Weights of a small sound classifier: activation gelu, batches of 128.
Rows from block 7 of a small sound classifier, named by matrix and row number. Rows with one number belong to one channel. Each number is 128 + 24 x the weight over its row's rms, rounded and kept within 0 to 255. All counts start at 0. Numbers have three digits each.
After each channel's rows are labels from the 100 clips, of 14976, where the channel reaches its highest value: "strongest on" is what is common among them. Only what is clearly more common there than usual is listed. The data: acted Russian speech (Dusha).
# convs1: first pointwise conv (model.blocks.7.convs.1.weight, 112x112x1), inputs 0-55
# convs3: second pointwise conv (model.blocks.7.convs.3.weight, 112x112x1, transposed), outputs 0-55

convs1.41:136130141087122143129126094094100119127115155135117137140123069118114129085100098126123148119136099117091140130090099097098124111124126143166140112109150104148112144115
convs3.41:195144177150107199101141111139169127132124139098130134145144158080145118131154158121105120123118170132144101104159157099148092181146178114149111158097110124117135140105
strongest on: emotion: neutral

convs1.99:089096103125112129112163148119119136142119190107129120185092097142107112116127125144134100127101133053102124157150111069142127129117113102131134112123178113114122120125
convs3.99:122105125147085142099104127097114148113136070188133134048114146100136122153099114129127109136103093159139128147164152118132113137112138137113113120132095126143101149122
strongest on: emotion: angry

convs1.22:143128159175116108129122130087120117152122135200128067103131135113113117127154162085118144152152137157126123085164153117131082105131149097100155123126114124129104148144
convs3.22:160137111107127110101130131132139122099129113095120118095128179105084103140107144121135127148128172169126113134124109143118110151132106131182140123083114094061156137167
strongest on: emotion: neutral

convs1.88:144144095139129127168141133139166148114119108197118108113127135171088153113161129128130123120145113105061130122131105114114132160191097119146115107127128117101104139127
convs3.88:116125147120152099123104106137118103115090140149176137141154127118136162112078151113105136171133106129141155121145124102145120171129208085111172136096137121117097141153
strongest on: emotion: positive

convs1.10:172120129137154152145093152106139138181123118138159112101151138157141163104133104180117109115142131107138109128142171176158173136102139127130109150135107104101138076117
convs3.10:131099157160119096096207108121117163120154124102122132130153095135169121115138109138105101082144154105116135164144135109153144118149095095139103126129160168146119148110
strongest on: emotion: angry

convs1.111:135108109157130144118113078120146111150117140105116110095093127121102122106094093108102099129076113067116145143113116147113113140120093110097151108104173092108130125153
convs3.111:143072113158131094144139141118110122112121154139143159108083111111125133177111149162136106163120135123128137129110129122115110145099134097120164123187130157121128121147
strongest on: emotion: angry

convs1.79:126113177117145155128119105132104139134133120173128071089099161100129107121166142123084155112093123143134163161117111130112136135160110101131098116132156125144115119110
convs3.79:105131080160113133161160133122148132071164131085106115132067093176136145133135114137141100158152133132112129177140138137117121163085134129095072117131114152125125108109
strongest on: emotion: angry

convs1.106:121169111099109136131117125157150143102154109202137103128153139113130127086131123121086167149102131109111127106139172096165096123102134129138121140123093132150142115160
convs3.106:105124120169123108133134139117105127160147138122109103124138127154132089104134102167117108151095129101114076134110123146126091109107103146088108154141132098173160139146
strongest on: emotion: neutral

convs1.67:143080081128112146144126105125141150137132107144125095155119155134111125097096125142138107097116127114094109100172107145129145172123138119145138142144150165127144136182
convs3.67:128182122148134139156148140153103129134126121148108122135087118117142152091125137134126127141122163128079133159091115092134163127148185121127114160122124148128151151120
strongest on: emotion: neutral

convs1.16:127113126064148151126099138124143132109132205109131163110131113151130119100099136127099125144127108159137127092123147118105110134150125142116137122092124091154125123138
convs3.16:116201124116155175137106122140131136125150082134121104165102136084140128112121108152106160151155137141133130154108128141166140170135150124143131120126143118131074168139
strongest on: emotion: positive

convs1.20:128060120127131126140094083161104129118158089113131113118155144127092133125120114132134121146128141098124109137171117126159111152124149177142122137111110123098117110094
convs3.20:097120116087127108132100119083116132094147107162134149131097147088147121173146111119178156088134103169103132133142138098131134136127111150151144117161119119122160120128
strongest on: emotion: angry

convs1.15:145124122132120143138158180148133146094092105116120128134172119131132119128141126144154139127142138070163121151127119136147127074116171174145107129204142145130126131075
convs3.15:146133103124136152105119153134106147098138167131127131169144141120141119145085119140104127105098116159129159113106139076129115159155120162157134137112147123143101162110
strongest on: emotion: angry

convs1.25:124067158142104127148151139115166153126133110183143151117147139137073157125171097100110111111144108083156144121119122140108114101094178092128143108144111125143120089127
convs3.25:116149107105183111119153149118114167131142102120155112130113086158155107152138116128131134150150109145146138213115121084161079120105117134122122082133107065144110102178
strongest on: emotion: angry

convs1.35:095124137126104074120102121125143105102104154142148153121159052119096109142129108172160091145116134129125134147132139133122111120121122145127113141146194197126120128115
convs3.35:082098122115111177107131171129123130123109129164168132147142121119128133113114123118109130087074134143144149121112098149083101144133117115161109167109097129123120132070
strongest on: emotion: angry

convs1.58:096081113091107093138086115167159123127155169131124138131156122112111160142146110151164152157107123113123148133120128083150131164133138083121114152139084100149135100159
convs3.58:134128090148119155130142156144128112146145150166137161165120125138193121156146168132154122104103128136085138138112115124108128118129109157124048135123136092160149092127
strongest on: emotion: angry

convs1.109:079111132105085153136112122136094163126162131120100114115123100178118149091134138126091146147115112167133100132093144080129115181089107116125156145121091129156149155095
convs3.109:118167095117139122109147174137119143112138108121156110105103077095132127161147125070096119115141154180113121148133115104098125152153108111125119164134172146163113117134
strongest on: emotion: neutral

convs1.85:115143110144167170090162143112185128140119116180144114111124132103094108120196108122082174145145117133122157115131083131107109167102118114131135120122140135113147130119
convs3.85:117127151123122142109110137097095050128122110151152151137100096140103146153111129109143075108128119126164127126142097172147137067169174102135099164117171124165158131171
strongest on: emotion: neutral

convs1.104:143122120066123113117081146099135078133145125165138157119109152147152140139150144153104134141110122090159146136150129088138134141121097115111177070115094111099143105091
convs3.104:175110174129109167093091119110091135128139148155142089156175136107128161128103099113128106115146144129152188130143092110134134186121117157128137140157154145116177111125
strongest on: emotion: angry

convs1.75:127138111145137150124153125138113119086129114172150104069163157133122098121189123111100159161145154154135108126118132146132129099115135101099146152154133155139141156115
convs3.75:149140105109131162131095123117142121143126132125165125137136122121125089144172131154136186115131157153088157125126121126155156105145118129082064171118110107070139109126
strongest on: emotion: angry

convs1.108:117161101142077156122154094084131130160157177163080144137079153103119154134129114107140096095164138142129132109086116115140131139147111097138106143097125109147131136109
convs3.108:155106088126087129142119160113115139115116162130119109104133129120113108130094119177161137142182167130134096160135120144153109179178064103141115183107120099115083144167
strongest on: emotion: neutral

convs1.45:134130132147092136113094129124141145137113110122128089185095102098151142118135164129176111118142119079120125127116198143149108122136141169163134129101149125161135149161
convs3.45:110134115092151141156135109163146109128099147135127118060151169152149136076089133096119152117136116132124107119142093112134131115112129177124117115132189141116113110144
strongest on: emotion: angry

convs1.5:145104127114135110134120143130149150119137155092152129184111115119067114126090141101124152115144121103138127120178074114148121135109129123143156128123143150148126135136
convs3.5:116095098128093125098141117115135144123094132114165137123131137123126133134151144130126159140120157135132116148071184131127176119122145131057142151100181164101114153152
strongest on: emotion: neutral

convs1.103:189069153159126117117089099112141147127099184135129132126166112103063095154092123172109146125090145115135126150094160120121123093112129128123125109144144205132131119118
convs3.103:151107090096131154076085107140134145152090096099122128104116116090111140124124119148179115118155069129088153093141069113136141121114142141087144128137110147142124105117
strongest on: emotion: positive

convs1.34:143136125140108135114124130122111107103149152090165130150149156100158162130141085084124072130080147105121158118133097118144091154073131158146138148122111068141142137157
convs3.34:201106111102169139105151088159180127111174121115080086124146078133110127102124105134122149157111156120135142161122136133148143160152108144143128136111175122171130138093
strongest on: emotion: neutral

convs1.0:159146134141152128143116148113137130147180219138145140131113166109079134131124138231123125155142130142122124171112162111119108144133114110120163145099122136116132114170
convs3.0:123129130138110109137139106121124112158150199143149121097121103122150141126128114099180130142111111136116116135140076125170127147116126096108115125121127120099100111132
strongest on: emotion: positive

convs1.1:127117136170140152145122136104129117126137141115126094130106143116174101100110098101143105138119139180121140104150125096177112123149124097142114135157104138137158142136
convs3.1:166169135138111131147147128096126109159135127152112135104101108128169120111077106172127145129122105146159100132142093145153142136142120099182175155135111151078134114068
strongest on: emotion: neutral

convs1.46:148147138100115139123124088119144142152088182115130126153145194145097148100146124175176118109117125150119131144067171125116126132144136150155143120119146122140128141141
convs3.46:154116119084120158126124170140121129100137124088128102163144103115125152088145106130125098119138122135113115088199119135104147142130126101109134158101145145123170123109
strongest on: emotion: neutral

convs1.98:129127130128083135115124129120090139115143139159139102160128145122130133094092116134088126124109097151107133101151135107133135157138161140153105158124116084120138121105
convs3.98:156175140113146109146155153175151121111127111104171135113132106124112126120126146128151137152139126071127116139179143120111118083098125089130153101077120129085149127134
strongest on: emotion: neutral