From a checkpoint of a small sound classifier: held-out accuracy 69%.
Rows from block 6 of a small sound classifier, named by matrix and row number. Rows with one number belong to one channel. Each number is 128 + 24 x the weight over its row's rms, rounded and kept within 0 to 255. All counts start at 0. Numbers have three digits each.
After each channel's rows are labels from the 100 clips, of 14976, where the channel reaches its highest value: "top examples" is what is common among them. Only what is clearly more common there than usual is listed. The data: acted Russian speech (Dusha).
# convs1: first pointwise conv (model.blocks.6.convs.1.weight, 112x112x1), inputs 0-111
# convs3: second pointwise conv (model.blocks.6.convs.3.weight, 112x112x1, transposed), outputs 0-111

convs1.4:149161150110153109149092204130127126146167110127111136089124119132068126152156153144146151089137142114143136120119157129130102060124159131098147097131105130112073147092110131117124114134096111098105139149145151146162123100125128103147124137130115105162105096194127126102171148118124095143150145166108142129124107107128109127129138137158
convs3.4:086094126138157146125102139119124149113132126135108144099106128129150112083128120183122153147119138127137132179104134088147161115121144104126160106066123173145116098108116134108135144130119119123193139128155116148162113155133129116108154097117136116140121064172110106088120146119173103137152133123139127105151133128179076137100171139135
top examples: emotion: sad

convs1.88:105130137125144135111159159104098114127139168145135124127129144095119134139161110124118133126109160154122126096148110184134149101165165149090162097175110145135083145135132117145154121140082102135093149089143151068151138083169109130146103147129110128104189094121109142152129106159146148101117130105146136092105120176109122127109122126153
convs3.88:137140143133115105120151134164105124136134152088116119166121105117156130133111119148114118134129139087108097122104107117132136138145124144137127142075151112101155139112145164120122139185160136111080117123239104100123118088165104121107137114116103131160112102139131132124097172141161160118094101169120155126155111126150153136092118129139
top examples: emotion: angry

convs1.98:093094177118126135149148172069150136114124144141137098114158106125130108105113129094087117140139130100146124129153094118133058133150083169115111131102125117137148136106181099161104124150151180152125156171133147107170136103146114109105116121121140092125147109154112118118120161163075130112111141116121111112150161113124110133153125150143
convs3.98:107143178141118131158127126124105164161137140140097111138136114175166164135139140116137091168133122113119145166133151142136123123084131155187081144145106108157130134105172159125151109127125135150143168105109141114074134168085166116120147140135127130123162112146146158141100126166091114135169162144107131116123121145082128085096114111140
top examples: emotion: neutral

convs1.58:182105124154102125100126121120096144124136169139101140126115191155092162136152155144116151104105124119133124139146094133144121121129119124156164147110119123127101067179130082102146149123133144099167139088157143099105132118086146106137103106175136151124114139122109132141094110107144086150127145151117138118120098188127115137132076144152
convs3.58:128107125136105131149123064108146136133117133131175118140127125080135096107136095111147137137123084090135119119145182142114125126138103172124169133139125124140075119108106119076139184125118067122153137166175093136144150113161097147099123121138133152145154141138137177135159118126098152155100120125120108124119108160129137121143097114079
top examples: emotion: neutral

convs1.52:138151151085157101150121183132121143145102117098110128097120186119133103156150134115170144115159067137129119141143129105127119136095083124077094104132139074144194164138151125119121111106178116126155109136144139098073134147131141138112114097170120141124116106104117126149125113115128099114144127111113138163137152116101132115154149129157
convs3.52:136145141130128075113154142167147139143173108125113115136130131142107112099098084120154096136099183129104113130093159052123124094148134128158115119138158147148109130161138085109151134123099157139138127115104123128104129121156098135133126094153131114146127162133124130110127185176127159130139128107091160144112194105142124143129135098086
top examples: emotion: angry

convs1.22:173124161091135101112119144147113139127185132150128114120096115119078142117131097148157172109123113065111134120138101171114090096122119137146140104130120121107100112129129147103125130138067140123112129138108104159148113105143117178160124152150126141081137103080115131096126168136153115125152138138132084130156132114108186141157091110133
convs3.22:109125112116112146128101128126154115094100171124132110136173117122119122112135102103119149143115121143112112109126089136141038160138098131092133120113094057124092115139137166120133138115146104141146105163121173095100118161134109163143140165163124144090165134173107096178155140118123128099139142130101091144100126131146119123131138125130
top examples: emotion: angry

convs1.16:143151138102153138122124160113137141131111106131119106097128138133107136124107129131096133090159154152090127136197131063106121148092093130096162152120151037129089139117163122123130135142136109127138133106120135098097125164103163128137173140173159118093095105110130128137155111137069107138091127115103142132117133135118133126125130120099
convs3.16:087124162149162156094102150095135144119158104163123121092113116145139154118160114117104157181127145125155133130167141156138111126105103097119129103118130107119118115093144117142132097131104158146188154139155165136157135133083184129102154132154134130128128143048120096114122174154116127100124150114130127103113115135092154105122100100137
top examples: emotion: neutral

convs1.11:165127082132150141152151146163141129142130111119184113183110108100148125145096144143148135098152124113115128161090148125133102121161129105106154109096163142132115106146163109095098147142076109115118092154160154134154127108134129131108109123120111124098089126139128088122073105132127149116149172138163157166130106171158131152175124140147
convs3.11:112117102082140104155155088096127127130139112109148146152103119163114148156170118148128124102154089077146168159187110173161156148102117112129132115113140132129188143116183140143146136078125101125150161156103125118142144142166113118118121106136128123092135123074117106110087118155144135134120085140146144128126134147128157128105137132096
top examples: emotion: sad

convs1.61:183116147166167139113128111073118147135137142088112142137120128102135177148128127133145157121114147148153123141135167156151130125082122142084120087170161118125139177145159104155111144119145164112127136126142088090138099170155127123089163173129137146108142126117120135136125135149190106097131119141102094162117141098115159111110111139143
convs3.61:123096196136116099077125098157109135136164129142153116134129140121103093113158117114079148170135135145127142133141116142115118133123105138146128143135134116115135149127115176110156133070125083119124169149158094162152120118084155133091115139100125124088143168099096127141120109152167149098107145104086115145100129100132091130102121095098
top examples: emotion: angry

convs1.94:138107122155219110111148155156132157116114102126123138097179136138098170178141123124126154133167161080112126159114113097151105107091120131124124156079106138131158104136152125108098116152167165116152159099090170114140138160136121127128122113108100113109117082128132123139113144108109138147136127113139156160146109134142157131142153144155
convs3.94:126168139106111133156118143184146121116148136063119134107143172110132121152087113098124129119139133103126118107141117164092148134124123163157136168127147172126155092108117129148106099161180131072104141133131088112134133128083108098109116084159128117103124178108176139122133165120140113090130093132134112112140108143119134142124143096166
top examples: emotion: neutral

convs1.101:164132153097108128140146118125156101114166193104130144088126135139147097111108086118155143130139141106103130157124176158134097127103140167164131165097118158141155157078138116085105134127137114127139119204137137152154138095116118129116105112140133178133163082160132126127137167138137146147112122151117098134122108146139129133113106117079
convs3.101:096121160140120120149144154156122128136132146127119134143098142101082111093135156107128139133128128148128136159112153138124155152110134160064140134028135108113148117162124171114115133132103132148095138147124164112138156122126093134095135121116136130172110141132128134121109158111181095106129136163085119112145178196130104134131131140101
top examples: emotion: angry

convs1.89:164132103110097136115137154128109119125111134145176139094100122144140134179105147113137162083156132114127142151090135137149119108149136103115168185092123084123129118128139128128100113109146164137186155095155136122133121138159155123123173164142139131129137133135124138110129117123125112150156173132186132094140143090149086193128131088142
convs3.89:133147145132159139143121113150127142121128151127179140156150114172119119124081136194121135112097184158153144146103141105140099128110142120156130173082108178126135147164118153132091132108118123080113115174109093096144126146147132134077104141134121149121150125103146120142108132099103140135115143156089113125142142133107120103161156188147
top examples: emotion: neutral

convs1.81:122160151128088145130147139115129129145146145126128099076102110112098136118135098086100152101122121128117131170146131047141126137109164106122130141191121124153128109140117128145115141113134148140116108117128100162146126114163151127123099139121126123113091088128077150113198120086107167106134138071121153093127115147142136130174147128143
convs3.81:128164117130121120103100159111146105111114131175132136168108090113118119131127133114074108129146119117111129113138143077128139120138121179133119147105135112136097169118095109092105132133126103099116082131061091111099131178087150115155129120112137135152120142131168150088131148129140075114069133096103111114144091089126120111131114152135
top examples: emotion: angry

convs1.8:114133084119129166202142128111112105060135103127141063105115122158169107134091127129145141161147127141106110122136152160104120128125154168169136164172171111147131133123169149159132100087148138151110104137138148102135126153124168112139106150141109124149140141140132130133124163153148139107133151177121120129121100157090148121150115125136
convs3.8:148127109109138153136123131149131110125129113120162131139112108113105148130112179116104164112119113134119149147126139135128099105147121178146100128099163143123119139059137144128121116116145157155124063142113131148146104106110146130133095121162079117155148114111187164151135159133135148097085151151085143065142099097115116155168159153141
top examples: emotion: angry

convs1.28:136116147178115110144163090111124119152130132124140123138151094170110117177144120110126149120155102177146114088123078086112083113170079124114146158109133114101122123128113113120116121119149139130139131158132095144089111098139112138101176126137173067116102109120153113126101082111108159141130127113094118114111154126132088092150136140103
convs3.28:118086118080132123100084158117157139160144134148132131153158126145149134148157148082095140130117126086126116145162105111119151082130141117181116114097149137127108116104142161101139108118137104156097113154090142156125138150202157136104121125122153142127147129106083111171166140137120114131099108178126132150166156107128096121138165125146
top examples: emotion: positive

convs1.19:129092116094144153121109136149157136114163089127082145117132109141096133151125117136163133106124169109108131104143088128144120114163089117182140152117144111080137137120123133094142138123155076156163106158106090096131136078156140119108097130165161094119123125133114126104082119123163136127154113099133152160126134105146142178124104096171
convs3.19:124112137134136124122122140136096119120134136131118144170108136109204157133099141100093136127116139103138140122128127221140123115107171121153160144113121155158125114137125152120140074135115133151115085162125126176101111061123117146154116154136143104129130125088114164102127179108105126117124103077107136105145107108115107116095115121118
top examples: emotion: angry