{
  "model": "sound classifier",
  "time_shift_ms": 100,
  "input": "waveform_16khz",
  "num_classes": 4,
  "weight_standardization": false,
  "depths": [4, 8, 4],
  "wave_channels": 96,
  "widths": [96, 112, 144]
}
Rows from block 7 of a small sound classifier, named by matrix and row number. Rows with one number belong to one channel. Each number is 500 + 25 x the weight over its row's rms, rounded and kept within 0 to 999. All counts start at 0. Numbers have three digits each.
After each channel's rows are labels from the 100 clips, of 14976, where the channel reaches its highest value: "top examples" is what is common among them. Only what is clearly more common there than usual is listed. The data: acted Russian speech (Dusha).
# convs1: first pointwise conv (model.blocks.7.convs.1.weight, 112x112x1), inputs 56-111
# convs3: second pointwise conv (model.blocks.7.convs.3.weight, 112x112x1, transposed), outputs 56-111

convs1.75:436502530501486467516497465504488522497492573511521479494489489500507524520487510509505521551516515500461507525424519491482505497507525489440504532509505490497523516446
convs3.75:458473508484480482495510480499434479507468501502527491515504498506527492486516500536516492484500509562520506503487510525478480511501529499443512548509480496567508545507
top examples: emotion: angry

convs1.60:506489461578523515502529499560498442497528530487469514539496472489510517524512477475540492493508491481489484487446556498511482483507533530501480511481494479488466450515
convs3.60:469522503506493496545455487495485480476503547541529556488538531486545506483544511492533534464485503526483465522476522515510548480485484487529492509454523469486491521486
top examples: emotion: angry

convs1.45:529495522527481506488483457549474522496502416487514514471541473476509506535510485519500504525512473505532480492516530488535490519484477519500448471508469489498491521480
convs3.45:510527483514514489477523516530456497479497522504474475519462501554527464539531505499473490478469482498527511492433525518475476455495490524475508471522452501512503464484
top examples: emotion: angry

convs1.96:507521481513506486537496440550509474452500509484516530455465491504488482532502475483466509520526514466544504490487534502462533488443549534509522486475460518485478525499
convs3.96:532457493535514525518490518520518536495499496499493537484486475475502539537523497515540525509499464520509505450439499502502503498522512520480489504493487483459502493493
top examples: emotion: sad

convs1.64:507514527528500493504533464501456535464581504487507495497503513512550518484485539496487454500499498532515440491506504498470526465489527538489530508470553514508503494501
convs3.64:457511502506504517522470452490511499550447484477503541530496472479455555488470474490546506535463469497498499508491501526484484557486500540472520511521502524523537507513
top examples: emotion: neutral

convs1.0:506504500469512502498495525542517529495532508501498501511463500508509478502493497496527474453471489479479517488501529514466480482471497498493560513463467507493514475528
convs3.0:485483471560527500472545468513475513529519479518476493539451479451498488516492494535499492541467480524461549521471475517464452471507492509553491498465509540522479513504
top examples: emotion: positive

convs1.58:486505508525517510491458452465530525531463498501481529532538469509520507500507520484503504506478531501542485446452505501454492485488468515524535523507531493504490476464
convs3.58:547483532524429490500495534507515515531520486505484485515474489543478469510479485498539514526513498529461540505510497503478497464524506545496502524492545507533510477512
top examples: emotion: angry

convs1.67:510503533437502522502510512466468525551487476507472494509496489501516493443524484515531527509557540519518500516466459547495530527559513463496472517497525514486489493490
convs3.67:541488517492475475468536486506471520486490482476507513519513526497474533514516517502493477499501460512472450438490484533513439480511506463507487500521537456477454513428
top examples: emotion: neutral

convs1.91:495489519474498480492496497484496522456491538496490528504493484508514505484508505448493540504504531517510535499484443457518509493503542541491500480486482506543493487512
convs3.91:508510499496492471500486514508515537513524467472492499504517472442467529525500483569525510542489518468496537516472502472513500564498527487494494520483532483480483520507
top examples: emotion: sad

convs1.21:500524468480484485501507487475461528474535540481507526515455525507545487532517483519464531483495477530511482501481494519482513464458480509523520524483510512474494508493
convs3.21:471532479489455517484488454491439496509488471486506493484473477464499467469483490488460502546534460474524484503491476521479520494503529510507523504482503484474498495488
top examples: emotion: positive

convs1.57:451492505485498503512478468517502426490475497521509514450460468505518499483522502500550482497479498527533506515480505519498465479497473515493507522518526481460529511549
convs3.57:490502460457513511499490485525519518493527515493483528520507491440530496486476479524510502498517431536511545475486492467513516502528522491536511536483557462493493512514
top examples: emotion: positive; emotion: angry

convs1.1:505486513509514504502516451509507523551454489495507499481505503491549494473500538479440547484472494469529530516447497469552480538458542465511476469485472533499507471471
convs3.1:498526519513525544526527506518527525505506499501508548544517519499476530495507497479495500515536507499481503495467539468482467550511504523519469495521496473456496541473
top examples: emotion: neutral

convs1.5:504515471518535497446488502499538586567432497476463476533523541507516510530487482517523555486539503499506503514501470506517517514461503525494508490485499500498489508501
convs3.5:487497488463489527479529488516487509501555487512494521552497496459495505477490508480487501516468514515497506507453536473495498521457466507528500518562530531486524523455
top examples: emotion: neutral

convs1.46:515475500496549522500488489505501536431450517514486533518513446502483499465508470478493500482499508538476473500488556470486503473491528519497522503525520506497477531546
convs3.46:489501503486539530568490500498497508505498523535555477494574530536504492506491522481511524526521535516514484561485466502510494458525534483533519465492524508516505504479
top examples: emotion: neutral

convs1.98:511490492446508532516489505513521512529564533524482521462484473506517511585494488494492513509423488439529471475478507487486524466519553467504514490514466491488505495471
convs3.98:517522487506518527422510516510515474451460469534512478526545507518492501481486520499508531490505503510527487498477462511501496473472448447480503489454502516501522487502
top examples: emotion: neutral

convs1.111:514498493476494547536438511534480498495512516476474501515504514497472463539532520525519525550471524512522517511522493501486509464485502515508519432468480500482471466509
convs3.111:501543496455538504439524496430474497488473491499481493509529500483507506469516493512481492484483555515487579506489527531499489495462495480514487543499516485541526525475
top examples: emotion: angry

convs1.22:472491531498500475549472486525514524501504503510477526480476519507418480518490525485503524520493479431511501493502461485518483485528477481534485487523506496505541488497
convs3.22:487559475479496494518512469504434499515515499517486517476488506517519501525514519478475497496569503508505494493496511466504550508493556449530489477510522503512543503509
top examples: emotion: neutral

convs1.80:503536537493478501496552437490508555487508508450493454498522513511525524491506515504510488525474501516457496496544478483534464488489566484527506516483470546498495485492
convs3.80:509483507539527512471478498526520493494555536534503501499494518526530454491543497521507537481506507468516529478476528491513509513492557508492533522507465511541521467500
top examples: emotion: angry

convs1.109:515525495529502462517486486480479454523516491538505528530505498480507528538509514515534496468507479483495494496569506513469476558471494496483498474514513490482505460498
convs3.109:500518498509519474501480521497514491449508503498558535535519537500535525510492528530479472517507499510521488535493509544467478497455490441488466519507493455468508516523
top examples: emotion: neutral

convs1.103:481491526505498475486492473531476483475482476475494496525508480508508485516519522516466496502487493463503521498491472457463510471469467519499484482482527478508543486518
convs3.103:514488491506507500479500512488510517536490516472455489546466483483517464516509485463514526515470512518513486517524446528541495524501497469542513501460498544500517538497
top examples: emotion: positive

convs1.34:498501525494494477497498505487509505489533527477519514514480456482503502498524517517525537498497554501522495525497493550491568553518483491477457520531518468490513519493
convs3.34:530525518509493498512529501451517494478533511499489467529524475500493502472497489512506506518518512451508493538477463509526542501494549493523471531531514499526512502507
top examples: emotion: neutral

convs1.88:479550512492479469530499470490476488464510520484493526528498534484514483533488472484488534527492475542478539517476490500494543507553495466508467539480532495471461483491
convs3.88:525501502496515509495500547474515488495538530500511456511499463486487502491473451510495500476508508533535512503509502554469507521458506510526493514527519453444497533521
top examples: emotion: positive

convs1.56:495481466493469509486487526519494499457480489502521485545479547525471477417487498512505478490524485550527459486495523534482440499478536529501495540539466487470484476514
convs3.56:473471503511527482509494483481504509466539504519548490494491515457539528489521502495505504500463523503520507483506517532504516524483486484476514521530486569492530505484
top examples: emotion: neutral

convs1.79:484534475466514527503527445482522479482519501514510487485484481484516504489475499509529494499516520540482525572536450496506436496492562500496523526517487484479532531523
convs3.79:503536548466476505519499509497494507483489502499532499502503511489488546492488467496502471503461516478534468445525503522503505487454440459508519501486513521477491520493
top examples: emotion: angry

convs1.104:511459493460486518493532479527531522454490513503509492480494493490504526497496533509506501522514485500517569509584515483476493496478514505517522497538519511483507460499
convs3.104:522481490496498454508507508536495509503486535535484548499502528508497527459471503535515545471497514480486544475487492540511493496513528503495507497524498523516476530550
top examples: emotion: angry

convs1.16:507494493541481536527510453565508551507530514520557540491435480513489480464493505443491533496503528500509522511519514518499522474472489552495511489495533507478517485518
convs3.16:518513498469455522500516489476502496509550509504507491406528508465511520430519533476505516490508472516509515507498501509495500458493509501537496527491507518515541487467
top examples: emotion: positive

convs1.10:522505520461495527461458451510476514514512543510479490494488459556533539494490500508512501472517490479514520509540515538487443513460520488484512501502478522509513496520
convs3.10:470474459502464500494473456518506506529501496458510499550505543522503487485480552488505490527475495522507475472530499529503522498532526512470505500480469500569496490497
top examples: emotion: angry

convs1.44:481504542486493517448525475474512496484517511513494536529510520493528481529493488499522493468493439510509490517475498511479475486466504523524510499540486479470489488510
convs3.44:476434472484498495536502485482486511453497483518555491506486553524455490515518529523513482484492524502481506526498486479507472482481536501499487505490539471498537447494
top examples: emotion: positive

convs1.106:514507505484520522499506418517483477517500508544477509522535490512541489455478499483512494467506494482536514485509477506461470498530516468536490451466466492455507527511
convs3.106:532492541523509468518499521503561485491445505505519540495513504489504507488511463501504522494501473480475475493512517499464532525531439584520520480476505463517460500512
top examples: emotion: neutral

convs1.102:512483480543525502496539465512527508458518525454478503498457473495534506499486485519446471499506502460473474493562525531510492503468507496525519535477511491507433491495
convs3.102:477483479498508542512537457519508495487489507511533500517550489516491472460488493503501486460466461518531488475513481441527512507512497474529484527528509514538510493482
top examples: emotion: positive

convs1.108:503489535520503512496486483516511534484494509463489510472497507486497496509516499486524491494489475499546499526533493535550467517479468481536504529504513519545584541494
convs3.108:519473528512490503508521504487493528499510519534501509520481488514518500517499527492504511491543507474536500514481488496502476533490470443510513470460458469495487540495
top examples: emotion: neutral

convs1.85:536536527496486504506466429484528473514551491483475503487501520513495473493499529485456500528514481521457506461494465535486524487489483509517476539482491517493474498485
convs3.85:488454499481484512514497535501457512490479497497483494490496495504490505514535529501505496488499485563468517509484514511457463503524476468482489480500505486514462459490
top examples: emotion: neutral